config.yaml
n_mels: 64
input: "log_mel"
win_length: 400
num_classes: 4
patch_size: [8, 8]
layers: 8
loss: "cross_entropy"
optimizer: "muon"
muon_scale: "match_rms_adamw"
momentum: 0.95
max_steps: 7600
final_lr_fraction: 0
Rows from block 5 of a small sound classifier, named by matrix and row number. Rows with one number belong to one neuron. Each number is 128 + 24 x the weight over its row's rms, rounded and kept within 0 to 255. All counts start at 0. Numbers have three digits each.
After each neuron's rows are labels from the 100 clips, of 14848, where the neuron reaches its largest size: "band" is the frequency band that holds the peak; "responds to" is what is common among them. Only what is clearly more common there than usual is listed. The data: acted Russian speech (Dusha). In brackets: how many of the 100, against the usual share in percent.
# u: gMLP up (value half) (model.blocks.5.mixer.u.weight, 512x256), inputs 86-171
# v: gMLP up (gate half) (model.blocks.5.mixer.v.weight, 512x256), inputs 86-171
# out: gMLP down (model.blocks.5.mixer.out.weight, 256x512, transposed), outputs 86-171

u.245:168123130116152116114132136143119129137137122148127110179112165123140138101130140131147108109112152122158109108144097113102175092158129167135100111156129071130150121128135142145174140124190070123165119111130138134187133115144075151154108105092147156125126106
v.245:100147098095149137125165114114099123111139127115094132124109160132126153118137102139143077155092147145134137098192123146134114173123104100120175089143130161090167140108134150116177150106113186176102125102188111153145119104161165133114095123108162129112120152
out.245:112123137149115149135121113093134117100132139129172116118145110118118127146168138143127135161141127134133142075132146123108081108130111123104130119147120105141109098164119158142128139143077131118128163125130092088087141121120134130112114158103120114189112104
band: 1000 to 2000 Hz (34 vs 12.5)
responds to: emotion: positive (39 vs 18.6)

u.368:122157137093104128125126091131162151144194130147114128109120160117131089120114133118127129114140111182179111116153168091165134107081129083158075138146091153125140163071137112103096139156153136097078113129129125134123154137107153160097136147133132120119155126
v.368:127117141140103144147098125136134124175158127124115139114158160128167117118124150144102161119104070096134097125108162097113121081118133079121127093139114126131082154139102150150117118125136161132139104112143132098137132140148157131146111107098128112163143123
out.368:115116154105152125115134127106109147186150125157148136121135121155154142108158109087141082176151108110124144182132115149090122128118085137117139114129139103152093142126110133140097094116100123118140111123140153168151130150130097110129086122132121133154120143
band: 4000 to 8000 Hz (60 vs 25)
responds to: emotion: angry (44 vs 18.4)

u.77:131135146096135157158110106141114108099120081121151147109123119083130113138142136116139115122135112146135151134165090146134090171123128126083156142139175174133113107166103138107161133159113136107165088148118125124090124116078167140114111164176168124112123120
v.77:149090107140108154192126116116120191180108102154141121135140129120148154119158116137110072112145116108159175123148129137119124123174117129091159072158112136140153127149106124087148146097112112090089108138138140144107114132151097090127086105087136117152119076
out.77:164134110141073147132125120162158143124137178117103133078122152174130089089158116159139145147112119104119128157113139114147130134117128133111153137083124095128116137140146139166102143155149150125108110103113103146144122131123143142121150142094120112138135109
band: 4000 to 8000 Hz (56 vs 25); 0 to 250 Hz (37 vs 12.5)
responds to: emotion: neutral (63 vs 35.5)

u.279:184137138154110108132136141123153145178153140142167131175112118134129136103148106129134133112144127080154126124116143148092163108124158098159152124129131154112089111135129123155123135115107099144060068154194155143113115121149149138124145131124139086140127145
v.279:072168112113126110137114154126137114143103132126123145117137138098114085122144122089133153121142104121134143182158137117138119124117123146117134153111148119123096115157116102125139097107149160093151111164117151127160136113137112131156119131146112183150130176
out.279:159130147143120102152124081146137145139119110164083126131158126176173104121148134133092118075127159158140127133114091082109161153121164131120156127156139159106134104121111133097142152113112105144158109162116136141148136128102090139134136125151149168070128130
band: 0 to 250 Hz (80 vs 12.5)
responds to: emotion: neutral (93 vs 35.5)

u.294:143114153116148139158085098128184135108105130132130107150095166101095128096099129134108151076112129095165111110135119134127146120137105132129153141128131125136139112044127096132126174104162105173139118120120129100141172138149133136111124179123135144099161078
v.294:142151149163161121140105153136142076165146066140154096118144165077114146104162108111119100092142139158139128119102128120164122128116129144122119176134137124134150129162125090104102127118083119124141100130166128080145176150108124114141164110115155118144108049
out.294:140085085156140090119119144147128105114126134114116072107135133089168177124167124093143121169163143165097133162092137117119091140162120160133077122145132129151135104130150169130103145122105089122086130146124137124093139110119137097113145115128144114112191121
band: 500 to 1000 Hz (49 vs 12.5)
responds to: emotion: positive (40 vs 18.6)

u.170:141112086093160139107131161146110079092132117096144104095126136120126100139143131109114180139142166136160093117149121129159136145100124132112135133134188139160131144123119150140130125139118139097118164091096100119117176123127160086115104115105145096131119126
v.170:110113107130109105138150088130125116134127148120157159107135133160145112110146134099123094130132166154126138138155161118130107094121141133144102149125093135109133155159086133135174099108090120129061128147150120117158105095160117118106127139160148098204108123
out.170:162155116138090137123135146092126141086107155122136120142123146073095143128163101154140116128128103132106156134146104091128103130108114132123078116127159094121137151111111110131126114159128111150127094112112140131151131087086136100119122116147125104116112101
band: 500 to 1000 Hz (53 vs 12.5)
responds to: emotion: positive (47 vs 18.6)

u.234:115103150134123130137178126082163140092091126122134141124145111142104108112156113126100118196091090155130100104122128122128146129106104128135126105146129147099124159133133132118176157149103110127140129141157127108090167084137104140140150141142132126146137115
v.234:120118176124115127111166132169117153144124126130178152119111111086132128150092116141148136136120137084155176127147087100110094139105142121110127154144142124128113121122165128162164125133119136087120119106157101106113128124121146161130135117129145099119107132
out.234:105184105122117125093140140144117107140139125092092130139139125107103119105085103095120120152158133159103164102137137144135177096124137163133172104152157138163136127117132127162155108110090123123113151154127163151100124180146157130155104086130167147135098135
band: 1000 to 2000 Hz (31 vs 12.5)
responds to: emotion: sad (58 vs 27.5)

u.476:140121161109099142102149111087138101146135175158089184105151126112114127166120150177119111134078131150105139143122143099150145096146136151141097115109127110115170097107075096158128138157154073135091136120116142139123091158105166149127132123113131104082142106
v.476:146163111133127156109115118161091120131092113199109144105161137097115102117144133135153120170119111155110172097131157117130075111129133107096140133107158151144114122116128152128169143071141125086102110122138135088158114145117146155135147135087159105105139131
out.476:155096107158119118126058096131120124145126141124165161130142146117133136152137126111104105141131088103129105125132107157112142164126066058122113161093121123114106152134151103116084147126109164118118120146178139112162123117147122138095106127133176118093169125
band: 4000 to 8000 Hz (52 vs 25)
responds to: emotion: angry (71 vs 18.4)

u.248:146112102109129111156096116156145151072140106152169148113164135130137139098112131138169103121084142121124114137133113148111173139080089170124119160138153129167111131123098098128164111127119109124132112118113125106141172159119156123121148120131133115115089125
v.248:120124114147142093148106116167103127090117128153109115134165151102136115107153104107137149108122123130159135128135086111120124133105120074106168132144148161130159120124079132145136110109111147093149078142139125100124143116099099107124139106105171121148128140
out.248:145160133167164133154145127125092110178114130142132139115128141105127127162100095093109092145116123130106146131092081160121178094137137113161066167122135093146088156152114107140151097092122148075131134113153149125125104152130103113137104104160130137120140088
band: 1000 to 2000 Hz (38 vs 12.5)
responds to: emotion: positive (42 vs 18.6)

u.369:164144167150176118146122142133124158134112108106094124148141133074135132127155140160146130120149124132154138102139128137139125133118125125112153131129115168174090114120099094138118140144142145122116144132147134152127139113148149145175135106133135165096129149
v.369:130110190093142092161099121105120157131103140127111111097148131130161112158086165114105178121115128142114138125144135138130149120153100128123130186130126148155136169154156128136145150145105091100143104115172133121120149137157129134162130147171113140121128136
out.369:107161088144132168114141129162149131151171104120127118114123148144118122092153148096088107107101076144115103160133125079128145123120128127154170121104120138100144133180162131151166145151093123124165144116142133113109145101161139136139183142119110126135158137
band: 4000 to 8000 Hz (54 vs 25)
responds to: emotion: neutral (60 vs 35.5)

u.123:115097148134096125128151120141099114115122176082148105107109168151127107139126135123109156134148136113106163133076138195125135138084143117117111099119154107110139132156112166145082139137122136128140164164126099089120120123150113131155161121127171126175130103
v.123:100116101117092142114147157155148165114187111113124125154146167119116079123136116145146133078067185143122077145168127168101134127203123100173125095126185087121147134162128113126110142088116114121142106121105121107119100139157125099126136175141134115175174113
out.123:135139095102147145070108143169132112109097160095073153111153133089130121117141069142158154071096106118083130120142149123126131128125135100110110116065141088153119160136134141089165115133168105125132136126148131131177132160143131115091149128128117119109165161
band: 0 to 250 Hz (57 vs 12.5)
responds to: emotion: neutral (76 vs 35.5)

u.163:156128158159148101123133155129122157127106105094154167123110128126140122145146084149195138116106173116137139131141181106112109177112108130149165136130088117099110132179160115155135146152133155094118127099141126141097131122098129135132086142111127078129135156
v.163:170121125136123133072109102138150115163167160144101108154112155112117106168154153135125148096145044125107106128081140093086143118110154151134153158131165100119144116143119116094155126136096083098147119087115113136113146156133125122133122127142133131103129141
out.163:138124137124101157112135145116151130155101169126105163133115158157138150138134137146126139121162089136096101132119120110133056155130121136129141102141132109152116095078149168128148179157133120140096122108123134167123141117089126125087133107105154123107108120
band: 500 to 1000 Hz (59 vs 12.5)
responds to: emotion: positive (46 vs 18.6)

u.499:136169137129124165143162149147149129108149128111157145121134118105154103111132118114115113112160164158123136147152166100152137139089154085112161151115145135134120113117078118131124122148114110107135145186153157133107156101128140125102135179106142123101106173
v.499:134129160116109163134180092163117170118110110104161136119104117103149122155092084131082100130105155118172138152140081110116152154182128112115123143146113080153144115106106138159161164095127120060110092133158130150112139126142121113137083147137162090175107109
out.499:123145069149099064089122147131096122098176102162094129094132173130107154102132152147108132079079127158141144082123140117141084171122142121098116119110131124115122142118143106141108103165138116138119147129112135117123122137136133162142127099150122107171141129
band: 4000 to 8000 Hz (71 vs 25)
responds to: emotion: sad (61 vs 27.5)