From a checkpoint of a small sound classifier: norm layernorm, muon at rate 0.0021.
Rows from block 4 of a small sound classifier, named by matrix and row number. Rows with one number belong to one neuron. Each number is 200 + 30 x the weight over its row's rms, rounded and kept within 0 to 999. All counts start at 0.
After each neuron's rows are labels from the 100 clips, of 14848, where the neuron reaches its largest size: "top examples" is what is common among them. Only what is clearly more common there than usual is listed. The data: acted Russian speech (Dusha).
# u: gMLP up (value half) (model.blocks.4.mixer.u.weight, 512x256), inputs 0-127
# v: gMLP up (gate half) (model.blocks.4.mixer.v.weight, 512x256), inputs 0-127
# out: gMLP down (model.blocks.4.mixer.out.weight, 256x512, transposed), outputs 0-127

u.131,210,151,159,154,146,201,174,214,223,169,209,184,225,218,198,211,218,214,180,209,203,183,220,188,215,262,167,175,227,168,226,214,234,194,155,169,190,191,166,213,198,141,211,171,221,180,233,195,221,257,178,265,205,166,183,187,228,210,198,239,259,198,251,199,218,153,187,184,166,233,187,189,191,220,198,186,205,203,220,192,260,145,165,201,201,151,201,225,225,170,170,234,179,175,211,218,174,199,215,216,217,263,243,206,164,189,165,146,249,250,152,200,187,164,197,181,188,243,225,201,221,210,193,183,196,186,202,136
v.131,211,185,221,185,159,240,206,224,254,211,200,215,175,223,195,212,151,211,196,190,164,216,158,207,214,156,180,207,191,175,260,250,192,200,176,235,180,245,199,224,229,156,189,231,203,154,209,224,176,246,212,262,207,235,217,123,199,188,213,241,240,223,202,200,202,251,184,191,197,255,152,177,223,210,200,209,221,267,271,213,234,222,201,175,198,205,213,186,234,113,176,192,186,198,172,199,176,225,149,202,251,181,203,199,177,191,183,195,193,197,202,123,167,152,120,202,192,175,192,155,260,202,187,213,233,229,188,199
out.131,184,187,251,219,164,204,205,162,192,213,223,163,229,180,206,149,165,220,163,262,250,152,212,141,242,201,225,182,188,176,181,165,198,188,269,219,285,183,194,139,210,220,251,229,218,245,161,241,194,182,203,166,183,185,226,231,202,246,256,185,227,236,207,177,191,200,202,206,208,224,169,198,175,242,196,234,211,184,207,230,220,192,174,248,132,163,138,161,172,214,226,193,223,172,186,201,234,230,202,240,192,196,213,221,245,214,142,218,168,234,266,178,122,202,172,219,231,183,198,195,171,170,188,198,186,234,186,201
top examples: emotion: angry

u.398,186,199,248,181,207,189,186,199,240,211,225,232,210,153,146,216,188,209,241,199,246,213,190,202,222,187,224,260,232,192,172,153,214,200,158,242,187,217,201,183,234,186,201,180,194,196,254,179,199,233,134,176,152,196,229,238,191,206,203,197,214,204,185,231,166,218,206,188,203,136,158,178,239,202,229,195,222,187,208,210,216,169,208,145,201,206,205,203,192,197,215,206,234,179,260,163,174,156,178,151,234,257,213,222,232,250,175,147,187,201,213,167,220,246,216,242,165,241,205,131,205,158,161,206,111,264,173,221
v.398,190,151,231,171,224,236,252,245,270,190,155,168,195,237,188,214,211,234,185,191,78,217,116,236,183,164,197,152,196,214,236,274,194,197,187,198,235,196,207,204,206,204,188,174,210,212,198,173,168,199,175,195,193,218,215,264,204,213,217,223,245,202,242,175,159,268,203,234,195,227,199,183,212,171,203,172,237,193,214,212,205,215,197,206,206,150,196,147,220,233,172,230,177,212,165,214,188,169,166,183,251,214,188,207,241,176,180,191,236,202,254,149,226,236,171,191,174,164,196,161,203,228,208,237,159,211,191,154
out.398,200,216,208,240,215,193,207,228,221,207,184,205,170,197,219,199,252,217,224,190,185,158,220,136,228,215,159,239,168,205,212,173,193,159,211,243,179,207,173,211,205,169,181,172,194,211,179,188,157,249,207,168,209,213,194,168,251,206,234,189,207,205,204,206,149,165,211,189,145,256,220,171,177,226,236,181,208,214,186,216,143,245,178,206,255,169,204,251,218,244,133,171,214,235,211,261,182,181,214,171,193,192,197,213,186,204,242,154,191,227,192,208,180,226,176,204,220,210,143,218,200,202,231,221,210,220,142,184
top examples: emotion: positive

u.121,238,176,130,219,170,171,185,175,209,196,188,228,209,210,185,179,224,172,208,206,258,214,171,211,259,236,219,214,263,190,262,191,202,237,178,204,234,170,190,200,146,164,224,200,180,206,214,190,196,239,188,121,225,184,184,178,235,211,173,233,209,166,199,237,215,241,183,208,220,233,219,230,255,189,205,180,178,246,187,142,243,142,198,192,218,169,213,186,226,193,193,208,185,185,204,211,211,177,201,197,221,189,160,225,164,177,232,189,167,219,149,273,199,244,166,225,204,180,187,179,200,170,196,226,186,149,233,226
v.121,216,215,199,155,176,200,204,195,244,232,254,165,222,218,189,214,190,180,201,195,182,214,273,210,139,229,230,204,258,226,168,232,270,193,262,236,226,226,166,133,208,267,193,174,141,164,231,212,243,195,208,180,176,167,151,207,231,237,218,209,192,176,161,196,220,191,156,225,232,166,205,175,169,215,180,145,199,190,230,188,215,246,212,183,185,205,248,195,204,240,222,236,102,228,176,199,138,143,177,182,227,208,184,213,225,211,205,205,177,242,199,219,202,187,165,185,168,215,212,224,173,167,152,182,241,200,246,177
out.121,219,179,222,232,206,227,194,199,201,170,234,230,186,232,177,209,163,186,225,190,174,281,252,188,190,195,209,219,216,174,260,220,218,248,185,224,175,217,237,167,216,202,127,183,189,200,208,130,218,205,213,155,207,209,229,243,205,175,217,208,184,214,191,141,145,212,195,234,205,160,189,238,228,195,239,175,213,176,236,163,204,245,235,251,218,206,230,216,225,228,170,209,194,207,249,168,218,196,150,206,181,239,167,180,213,213,163,143,166,173,277,154,240,174,219,166,188,234,194,159,137,172,183,158,206,199,173,217
top examples: emotion: angry

u.13,198,181,213,234,204,236,229,188,201,182,243,250,224,152,166,243,166,207,193,224,209,205,189,145,229,226,202,263,213,220,189,221,178,211,184,186,204,219,187,231,157,178,196,214,200,167,195,220,208,181,166,154,204,111,190,201,182,233,193,233,172,162,196,202,189,223,278,194,204,184,176,208,233,206,196,164,223,160,230,232,198,214,178,261,178,204,108,178,196,196,196,217,199,188,198,203,192,160,143,213,219,179,222,195,202,215,235,215,244,164,178,170,216,261,230,214,215,145,240,205,209,175,177,184,145,167,239,191
v.13,213,240,205,191,172,186,224,211,184,180,190,218,237,179,185,208,201,135,140,176,209,248,202,161,229,234,148,152,238,218,225,177,176,148,237,218,244,221,194,190,189,192,174,197,211,201,194,162,181,170,174,185,186,202,195,170,184,191,218,200,155,199,203,237,148,221,232,190,157,174,160,190,226,206,230,186,227,204,244,258,207,151,183,221,171,236,197,217,252,176,196,128,174,175,168,227,215,218,166,208,222,215,218,166,204,214,262,189,147,261,162,164,237,193,228,212,196,246,195,230,171,194,165,204,183,153,219,219
out.13,188,136,202,162,223,183,189,157,221,183,204,232,177,137,196,168,209,188,156,169,191,238,250,156,160,189,195,185,218,202,191,174,222,202,151,218,175,245,225,177,176,192,177,179,204,214,198,171,243,213,240,242,242,210,195,195,257,191,226,199,192,192,196,198,157,192,200,163,177,232,198,190,172,218,215,202,225,224,196,156,220,169,245,203,177,201,244,240,197,174,254,145,261,192,208,205,199,182,144,207,178,257,169,236,206,240,218,219,225,182,246,165,208,169,208,183,191,100,247,175,234,208,255,199,231,229,228,218
top examples: emotion: angry

u.57,230,224,202,174,179,186,194,191,99,222,207,210,196,171,226,225,164,171,204,159,183,223,165,222,210,148,240,212,202,239,167,210,190,152,225,199,174,205,186,236,219,234,240,201,143,205,208,194,184,193,257,214,217,184,126,182,168,248,169,236,239,131,182,180,189,223,169,154,135,185,122,261,195,221,213,212,228,139,252,166,184,223,196,203,200,190,250,203,211,184,217,164,229,161,253,226,222,238,205,207,203,232,224,186,201,158,196,238,222,215,220,214,166,208,153,272,208,190,209,239,166,195,222,198,245,195,173,156
v.57,142,186,172,206,171,235,173,230,178,216,193,200,229,202,178,166,198,225,168,272,217,235,167,155,215,180,229,218,188,135,182,208,203,194,217,210,199,180,216,221,235,202,187,267,169,167,188,183,211,189,201,207,169,196,156,170,176,143,179,199,189,189,197,182,229,216,269,194,215,187,257,225,199,236,201,187,204,173,189,209,146,174,251,226,156,198,155,234,187,165,166,160,180,200,202,276,201,217,164,232,185,165,163,199,217,187,184,153,266,187,215,191,247,254,164,204,158,179,199,204,204,228,181,215,214,176,186,171
out.57,223,227,196,111,237,193,228,163,257,162,172,219,187,185,188,226,214,219,233,222,170,203,196,137,191,217,172,174,167,189,174,236,201,227,249,202,220,170,198,205,186,201,188,153,232,202,215,190,206,182,226,177,210,211,195,167,208,174,255,232,238,198,168,263,203,144,205,173,156,240,153,220,186,244,237,258,215,154,239,146,228,204,233,182,228,222,220,247,217,209,223,198,186,190,218,228,190,166,199,185,229,218,237,253,211,241,228,187,254,208,242,210,176,217,147,173,210,204,169,183,178,238,216,278,143,242,209,214
top examples: emotion: sad

u.47,220,225,198,179,206,188,220,215,244,174,165,182,214,176,165,201,207,162,176,185,193,181,214,150,131,200,164,214,201,259,197,159,177,232,159,189,217,136,212,214,174,258,241,229,259,158,198,207,230,225,225,215,262,207,190,160,242,173,234,201,152,215,208,184,205,262,216,213,234,206,214,158,227,196,193,240,196,141,150,169,203,186,216,227,200,183,160,245,208,203,202,205,180,142,220,158,200,146,208,236,228,236,231,277,244,168,134,233,172,202,222,146,124,213,226,188,163,173,193,208,193,204,251,187,243,168,165,168
v.47,199,216,178,213,207,167,270,172,245,219,206,193,194,245,197,150,143,223,227,186,209,226,190,186,235,236,191,218,199,179,152,185,239,176,159,251,187,169,127,229,214,199,169,188,257,208,160,208,197,186,215,183,227,204,209,201,165,218,231,226,227,208,191,188,215,179,236,191,218,197,222,172,212,182,236,153,209,257,152,207,209,156,213,216,199,157,195,185,261,175,167,176,187,198,191,254,137,206,217,189,275,246,227,271,236,216,182,170,246,185,189,186,181,216,212,180,238,175,183,246,240,178,211,213,193,232,235,248
out.47,185,285,209,190,195,178,173,167,235,219,176,215,199,205,265,239,188,157,180,216,246,144,248,180,230,180,212,176,239,183,202,191,190,178,250,179,209,161,176,218,178,211,171,216,156,276,181,212,160,166,248,191,208,184,197,192,220,199,189,205,256,190,212,215,216,241,251,142,226,222,185,175,181,242,182,162,138,219,182,215,202,144,162,180,194,208,194,194,161,221,166,182,203,223,159,226,189,176,185,235,166,199,218,193,185,210,192,198,176,226,216,252,128,146,197,243,185,207,205,197,182,137,225,179,187,237,190,174
top examples: emotion: angry

u.338,211,195,198,245,185,193,206,208,135,268,143,191,169,176,190,229,194,218,188,213,205,198,166,237,225,202,164,185,263,180,187,184,162,205,228,171,242,207,186,160,242,197,223,208,232,193,226,149,227,191,199,176,187,286,224,177,184,148,173,209,185,191,160,202,168,190,202,187,244,139,180,234,233,176,181,204,231,192,251,206,235,204,171,195,259,218,179,166,148,217,177,175,212,220,191,165,225,185,179,266,238,189,224,215,231,205,241,168,220,180,169,131,259,207,157,191,191,188,262,216,171,184,199,189,185,162,268,175
v.338,176,242,218,177,200,146,179,190,190,220,197,178,218,142,218,222,195,214,191,234,173,207,205,235,181,165,207,220,174,184,192,198,133,111,225,196,179,171,188,191,204,236,195,196,171,232,194,190,239,202,202,200,182,212,219,123,186,156,185,195,178,190,158,172,197,211,203,207,210,177,227,166,200,168,210,185,249,207,187,194,214,207,159,209,198,245,206,145,195,152,118,159,171,225,153,210,219,194,196,243,205,147,212,239,244,185,204,242,180,171,174,207,181,160,232,191,195,220,278,212,234,190,198,202,189,222,268,238
out.338,151,190,233,176,205,215,167,210,210,196,213,195,158,190,165,171,149,166,192,219,208,167,180,194,209,214,142,208,148,149,189,170,210,154,192,198,187,222,209,206,221,201,172,188,233,241,204,197,206,186,186,275,201,146,189,192,188,258,178,237,203,217,176,235,212,250,148,213,199,133,209,216,211,131,156,189,166,216,190,202,137,208,152,207,172,219,147,243,194,193,199,191,276,228,146,211,214,189,267,222,202,204,185,211,179,181,199,194,183,171,177,221,225,182,211,213,190,191,173,193,233,186,204,172,188,155,196,202
top examples: emotion: sad