From a checkpoint of a small sound classifier.
Model: 3.39M parameters, log mel input, arch gmlp, norm layernorm, patch size [8, 8], layers 8, width 256.
Training: muon at rate 0.0021, 7600 steps, batches of 512.
Data: trained on acted Russian speech (Dusha), 26041 training examples.
Rows from block 3 of a small sound classifier, named by matrix and row number. Rows with one number belong to one neuron. Each number is 500 + 50 x the weight over its row's rms, rounded and kept within 0 to 999. All counts start at 0. Numbers have three digits each. After the name is the row's rms in percent of the matrix's.
After each neuron's rows are labels from the 100 clips, of 14848, where the neuron reaches its largest size: "strongest on" is what is common among them. Only what is clearly more common there than usual is listed. The data: acted Russian speech (Dusha). In brackets: how many of the 100.
# u: gMLP up (value half) (model.blocks.3.mixer.u.weight, 512x256), inputs 0-127
# v: gMLP up (gate half) (model.blocks.3.mixer.v.weight, 512x256), inputs 0-127
# out: gMLP down (model.blocks.3.mixer.out.weight, 256x512, transposed), outputs 0-127

u.280 115:575460530442439529553530601509534433534544527489524365522468559419492509481450443537590453559581439549416536482474565503491596534472549579432570491412400431528540448515525517512434479506559439504458519516450580486539478389475517566441478517414618547555485501443586538521594385470527470512534458577453528471541490517496424508554489543432465547528513524465503369539558503482467494560411
v.280 109:387568490581518589478491550460432488503534528498542556438552509462518469533398526524468521478512411452474581504487425475592549524606458565514401504501530556495470497495508558496584466406490438466457547517526502410500424437413502485500448515445496519464602507484502555536528543557537502549480535472525461482543467452502476474526453451489570536475558444553458531501510532494439462490491
out.280 108:463557468458500447554483473494509503497476535554589479497514447508489533467434551528537468461442463437482404543422475493607424477455443467581460532440394571433386459592456562580473516538517524405500486548549522412459526437501448504462446438580487513592509457593508455511537517539526548433531538438452512522480486465436515466482594504468573510548396414524548546433563521563459483609581
strongest on: emotion: neutral (60)

u.105 093:576414563505540576564566418402547478456542500573544491506498442503493533546485559503507516451488519529494459545590560526503548519507550516554549439516578552565384418403514489499566415476464483581423585465518444509458522569483623471550509431520561494554575406416457501601437602509533474435514462470481463500537510451504500460455488459378439429445515470493455450498521464524451482433526
v.105 116:506550483487594428632483491474533522488533510542482445524508520480424442477542455540512537563508500497355472475569550495532515515425607419513485481567476455486457470459523519525494516444488488489428552490539564466554512527537641502565533550480488475522512508383519511470548558511599487509433477485513528526565549497492508477539501576533489541598492507429524281525642523385530584526537
out.105 101:492537501527466486538498529448563454448502476495549528537552612508517570497473474445488547523528507533514401512517575410522500513470500516505494535579366550427598460493489494556599455500459545456494450453455537437531473567422589522454604484521464453496568543552305524501512467481422577458434518451398470436486541440536545529548562479521461506428518515475449460489576492555442580513526
strongest on: emotion: positive (48)

u.282 095:522507505455499422567551625512542441494532459444469478492508535410517485418578418488541417532512453532507516451477488420428595465585599449519461558552532478581583598441465546566492458561585414490476533490459565526543434579536405385472551472495517551547544498506481548388431508455527530502575525538481525498511458536461565567513521425453442371403538520477456491441432498576524550438547
v.282 086:549512512586481469517519559456378534499548505574524453425446453486425461491486577481481574580488538493435484573399471617539500537475503392535495463492535452454511536514529534541461599453504540487623427458526547517435452460475522421454469433508498545452518466470531479456474437429514485561532501503573512484521529441483543553471506550415476458508575490529534527510481468540556483455503
out.282 097:497518536573419499558468526464493504447501480488480434509535483569630530467454527475449477503465432443481476476451502462506569502630384505419480441506414572525462463421393464498514517560497594403394484489503563594515500526522465577452498427404580523539578543561522590495452524573501477527512525430468577484452508448486416543482597539538496426589490576499434469465469443487406419455574
strongest on: emotion: positive (43)

u.156 098:464517444483492550510546423494517414549522514519468477519580501474488488514512438521483506444556454499502529459455468465512461438393460457508482539515547517511536468433508462551516492547568414434510409596548486601455567493449465504520575472446537506567528507425539526538548495572468437521495513572565491486488584500398569437561515484467541356397381446522458443545401518500581462516415
v.156 092:574564548507484453511419447539521444399468543525454474454489471484519498532541485578422570482518459463471604530484497537467482504452500551425442510531561516541583573552500525508533569451527556536570472588445473491408533449464471413437494474518419559548505423606505574602461610498448538518487519523578492551500494448511468482566409513544438461436505534544411528488520595501435494453441
out.156 120:507509535516435463553543464519428577458477524538438432659450534603449559395492553527485469461568519479497452522443470618501510533569499479496585472431442438486570490447514483452513529463527485531539459559508537489426468494488438443494563415549518482620536531473394522608434466524459553550475498481500376474521474513548542509516519599539519502440422537461484488545548593496490512479434
strongest on: emotion: neutral (61)

u.204 105:609564498489357531464511603541454568528526497540529449461541529511544443540487517517603492484550509589495513487475502517494551516588464518387547502532524515398465451534448537564428454448540494499540536483499476526457472488394508416581494542487510543508555577457530526429564481521417546521469411497430499468436468492363462478484371526465457566490487549444486437496508456429545547524492
v.204 094:563443491442554416618448505554501509447496562518442529580564481502386552381430529508454518396457538540520399558544488503517547594512468421510532398553547571447543471509567385509443580456568506467471465470471473555504443508527503618524499493574539481494483442565577620414495556532524452489531473496531521430453389499442549421453514474461428477534435494445486518552485439470452506543522
out.204 109:365511445420447560462459510567540442498465469527416504564511593519432434546592458479496547519508505515394494511537547453546464531452567405541549465428549482518531464494528533454385502491528454472533471483592479450493622465394474505487447496533524458504497557536478550463426517442554435498454422552552476500452500473511498423532468480454570579416530483485532460511421530553553516466479
strongest on: emotion: sad (55)

u.455 081:540524445551558510527548527495382647473529561521531582580567493533507550441581502491487442451519581472577522531521535501444538557522514517504492473612395462572405520580476552449443493537581566514486505532522443437477595518489478480515508458500513476421474522517484536532539485483489462511447544484448495459502482415490467426422508482572555497482504509414404498476496484490599540449496
v.455 076:451532550554497482542503500572495484545424493533537488526521473517551514460518553377462582515564585506502582516488480515486515559413481464539442547478451462496467440444493477451491551523432512571433517507513513398507460473528505480432472445586588544420523393522427517385562414461443470536432587519585504522559511513474539488487460462508436529484455407556520545574388465540461480501499
out.455 089:509479528514551515420543412505526501416478482419475505488381638468565473456431532470536507392552459478501392504492567499528451484508479522413423468511496441482590453474495406521566534526463551517475520541477492533536456528584458511450479560530449425512467496456598416580512460493446590512512516486436525586526527509523469530478438484482551467548504512503572474585521439450511438594458
strongest on: emotion: neutral (60)

u.223 100:529547505460539466442476492553388460571543412521465527450414370512475476481431537487536453502460502406467505513522533552482523573516505394571477499446591454587415537456496548553484539477498478515547442585421537464555480440518436510469506446457491421496527483485568582513541599535502471567510460580445563524487480484614509441575406481529462532550508445522464599550571419534520548547587
v.223 107:501494495417405501497531551532507584542553460518472438542418560440523424515479577468576516514537529564406529655589489613484484470520449502513512513413528572474506468570499489601596546354540442548625481464479528550511547514459445497600536495552560471458434437474531560515472614531527451543429488542511462523415559434558476539489385520446549515511417438458443441521558412483478452439454
out.223 108:549546497479442576468376548454507544525469557501581570475499550542500413508525497571553541428478514479511505606437548404507482473517548537501529434588476436488554422559500607513566509519498536516549513411449513527535471541508495465522576490524471498485453515537494482508439551541545466495593504459493527510471609433426527450498499448447444504506581523514471502564573604427496484491454
strongest on: emotion: angry (40)

u.94 088:490404560621489497447517526473562452534530550599479530428515477475432516586517525520507459542430599548551529514441565473430534485511556422514580525512453420491414450455525555485492399421518591494546490439529486521424588524512484547413533487433638496463496544499522456588568521542553507436380433505584597529476486460518508527505482519504453530531445467437489522463495393431464442479510
v.94 097:447489549551514416523427512565533485604545452589473462586427430496431451495488527541527456518432474583546581577446519516579386540518526511466479585476584440447502423569476550483419443532525463515508575462465597521499493505564468514499528488518511546597491572508527532503509555550566508473448485474481466503555606500552477502609477535620446455495532548490547432408408479477515536505492
out.94 111:573496511518463579513533419447540462504472557415547442449487488474465453432428611598499495513532505485506601420501524546419537553509588581439524422559565492489496490450535501487521492529480500537455475502425539501469545464451481533534480444442511466509498465492514573497507535439551563492492439477553485421580463462536461523469524618493405553568545518460512541436540577554491507472515
strongest on: emotion: angry (42)

u.132 105:513496596453552442426496521497422479437576431411469578511547542552502547459457577520541582472518495440527488469444417492495505430406551462553527537505557460471518437523580525469476435565498457563422514492570497411373443371564531516477480542545567519485549521476380483436452544560495528473401518525430542474572574532508599406478595425471495484467524435501515516439461392582481514543436
v.132 107:564600573497397418433465533495534486471400481487534576509484450530480524479489530533495438477487353537542513495484494494477587468530457514545551533484487483475472349440518445514504539415501540504515418616502538526547479471526487475521475471614595481529505515403519526500477584431502466526452501632458509486465579507478493556485504474573541489592479373495530455533562464458428492465524
out.132 101:598503570499512472462499595501583398493538604425467451515495450558551469456457535527555444494478438553487498480494548470495485460447561477365533504529496477582476514383511458493546436463564507523461459538442526552459567496546490538525537439553525528422554542521365437582514459442543529521470425601343596512526478463471550422518628476577456471481489486493463533505588534437534518510564
strongest on: emotion: positive (47)

u.254 097:571553474584573494527529501534556397454523447582586469506549486517430483482522565461448515508486573523504496475552458533467408533538537413480488565597543539445601560481446509588510537455580377470577558534552414399506410467521562534556460492544458542515594481532513498560542541425378437495571474440422502524451476553543509428574434432536418531415514486508540493474398475509501585447445
v.254 118:492509522532520436550513547437504464495476461481481475480442478450530454451467519516435474511509525534420496469539481539441527497517521445418514458546551464505520523394367503432521482466464497536589495464439445563502472494529505492469499554507464426589547544543486550614615421517485499452457548520450463552543496464451469595456657529432531471476400543457575536498522530483433443505596
out.254 107:531535424481515469557506493438500426458549429466479453535452474548534536453397536486468486504502498448441471512551511485484455485448468546494573541521557572530560551556441557521497535491444480410465510499555430557523536470518546496430608521449600574461417593565465532464551494532360509502432467456526545433517477572524393492452431461423491612521451450518471429477492514412504462431498
strongest on: emotion: positive (45)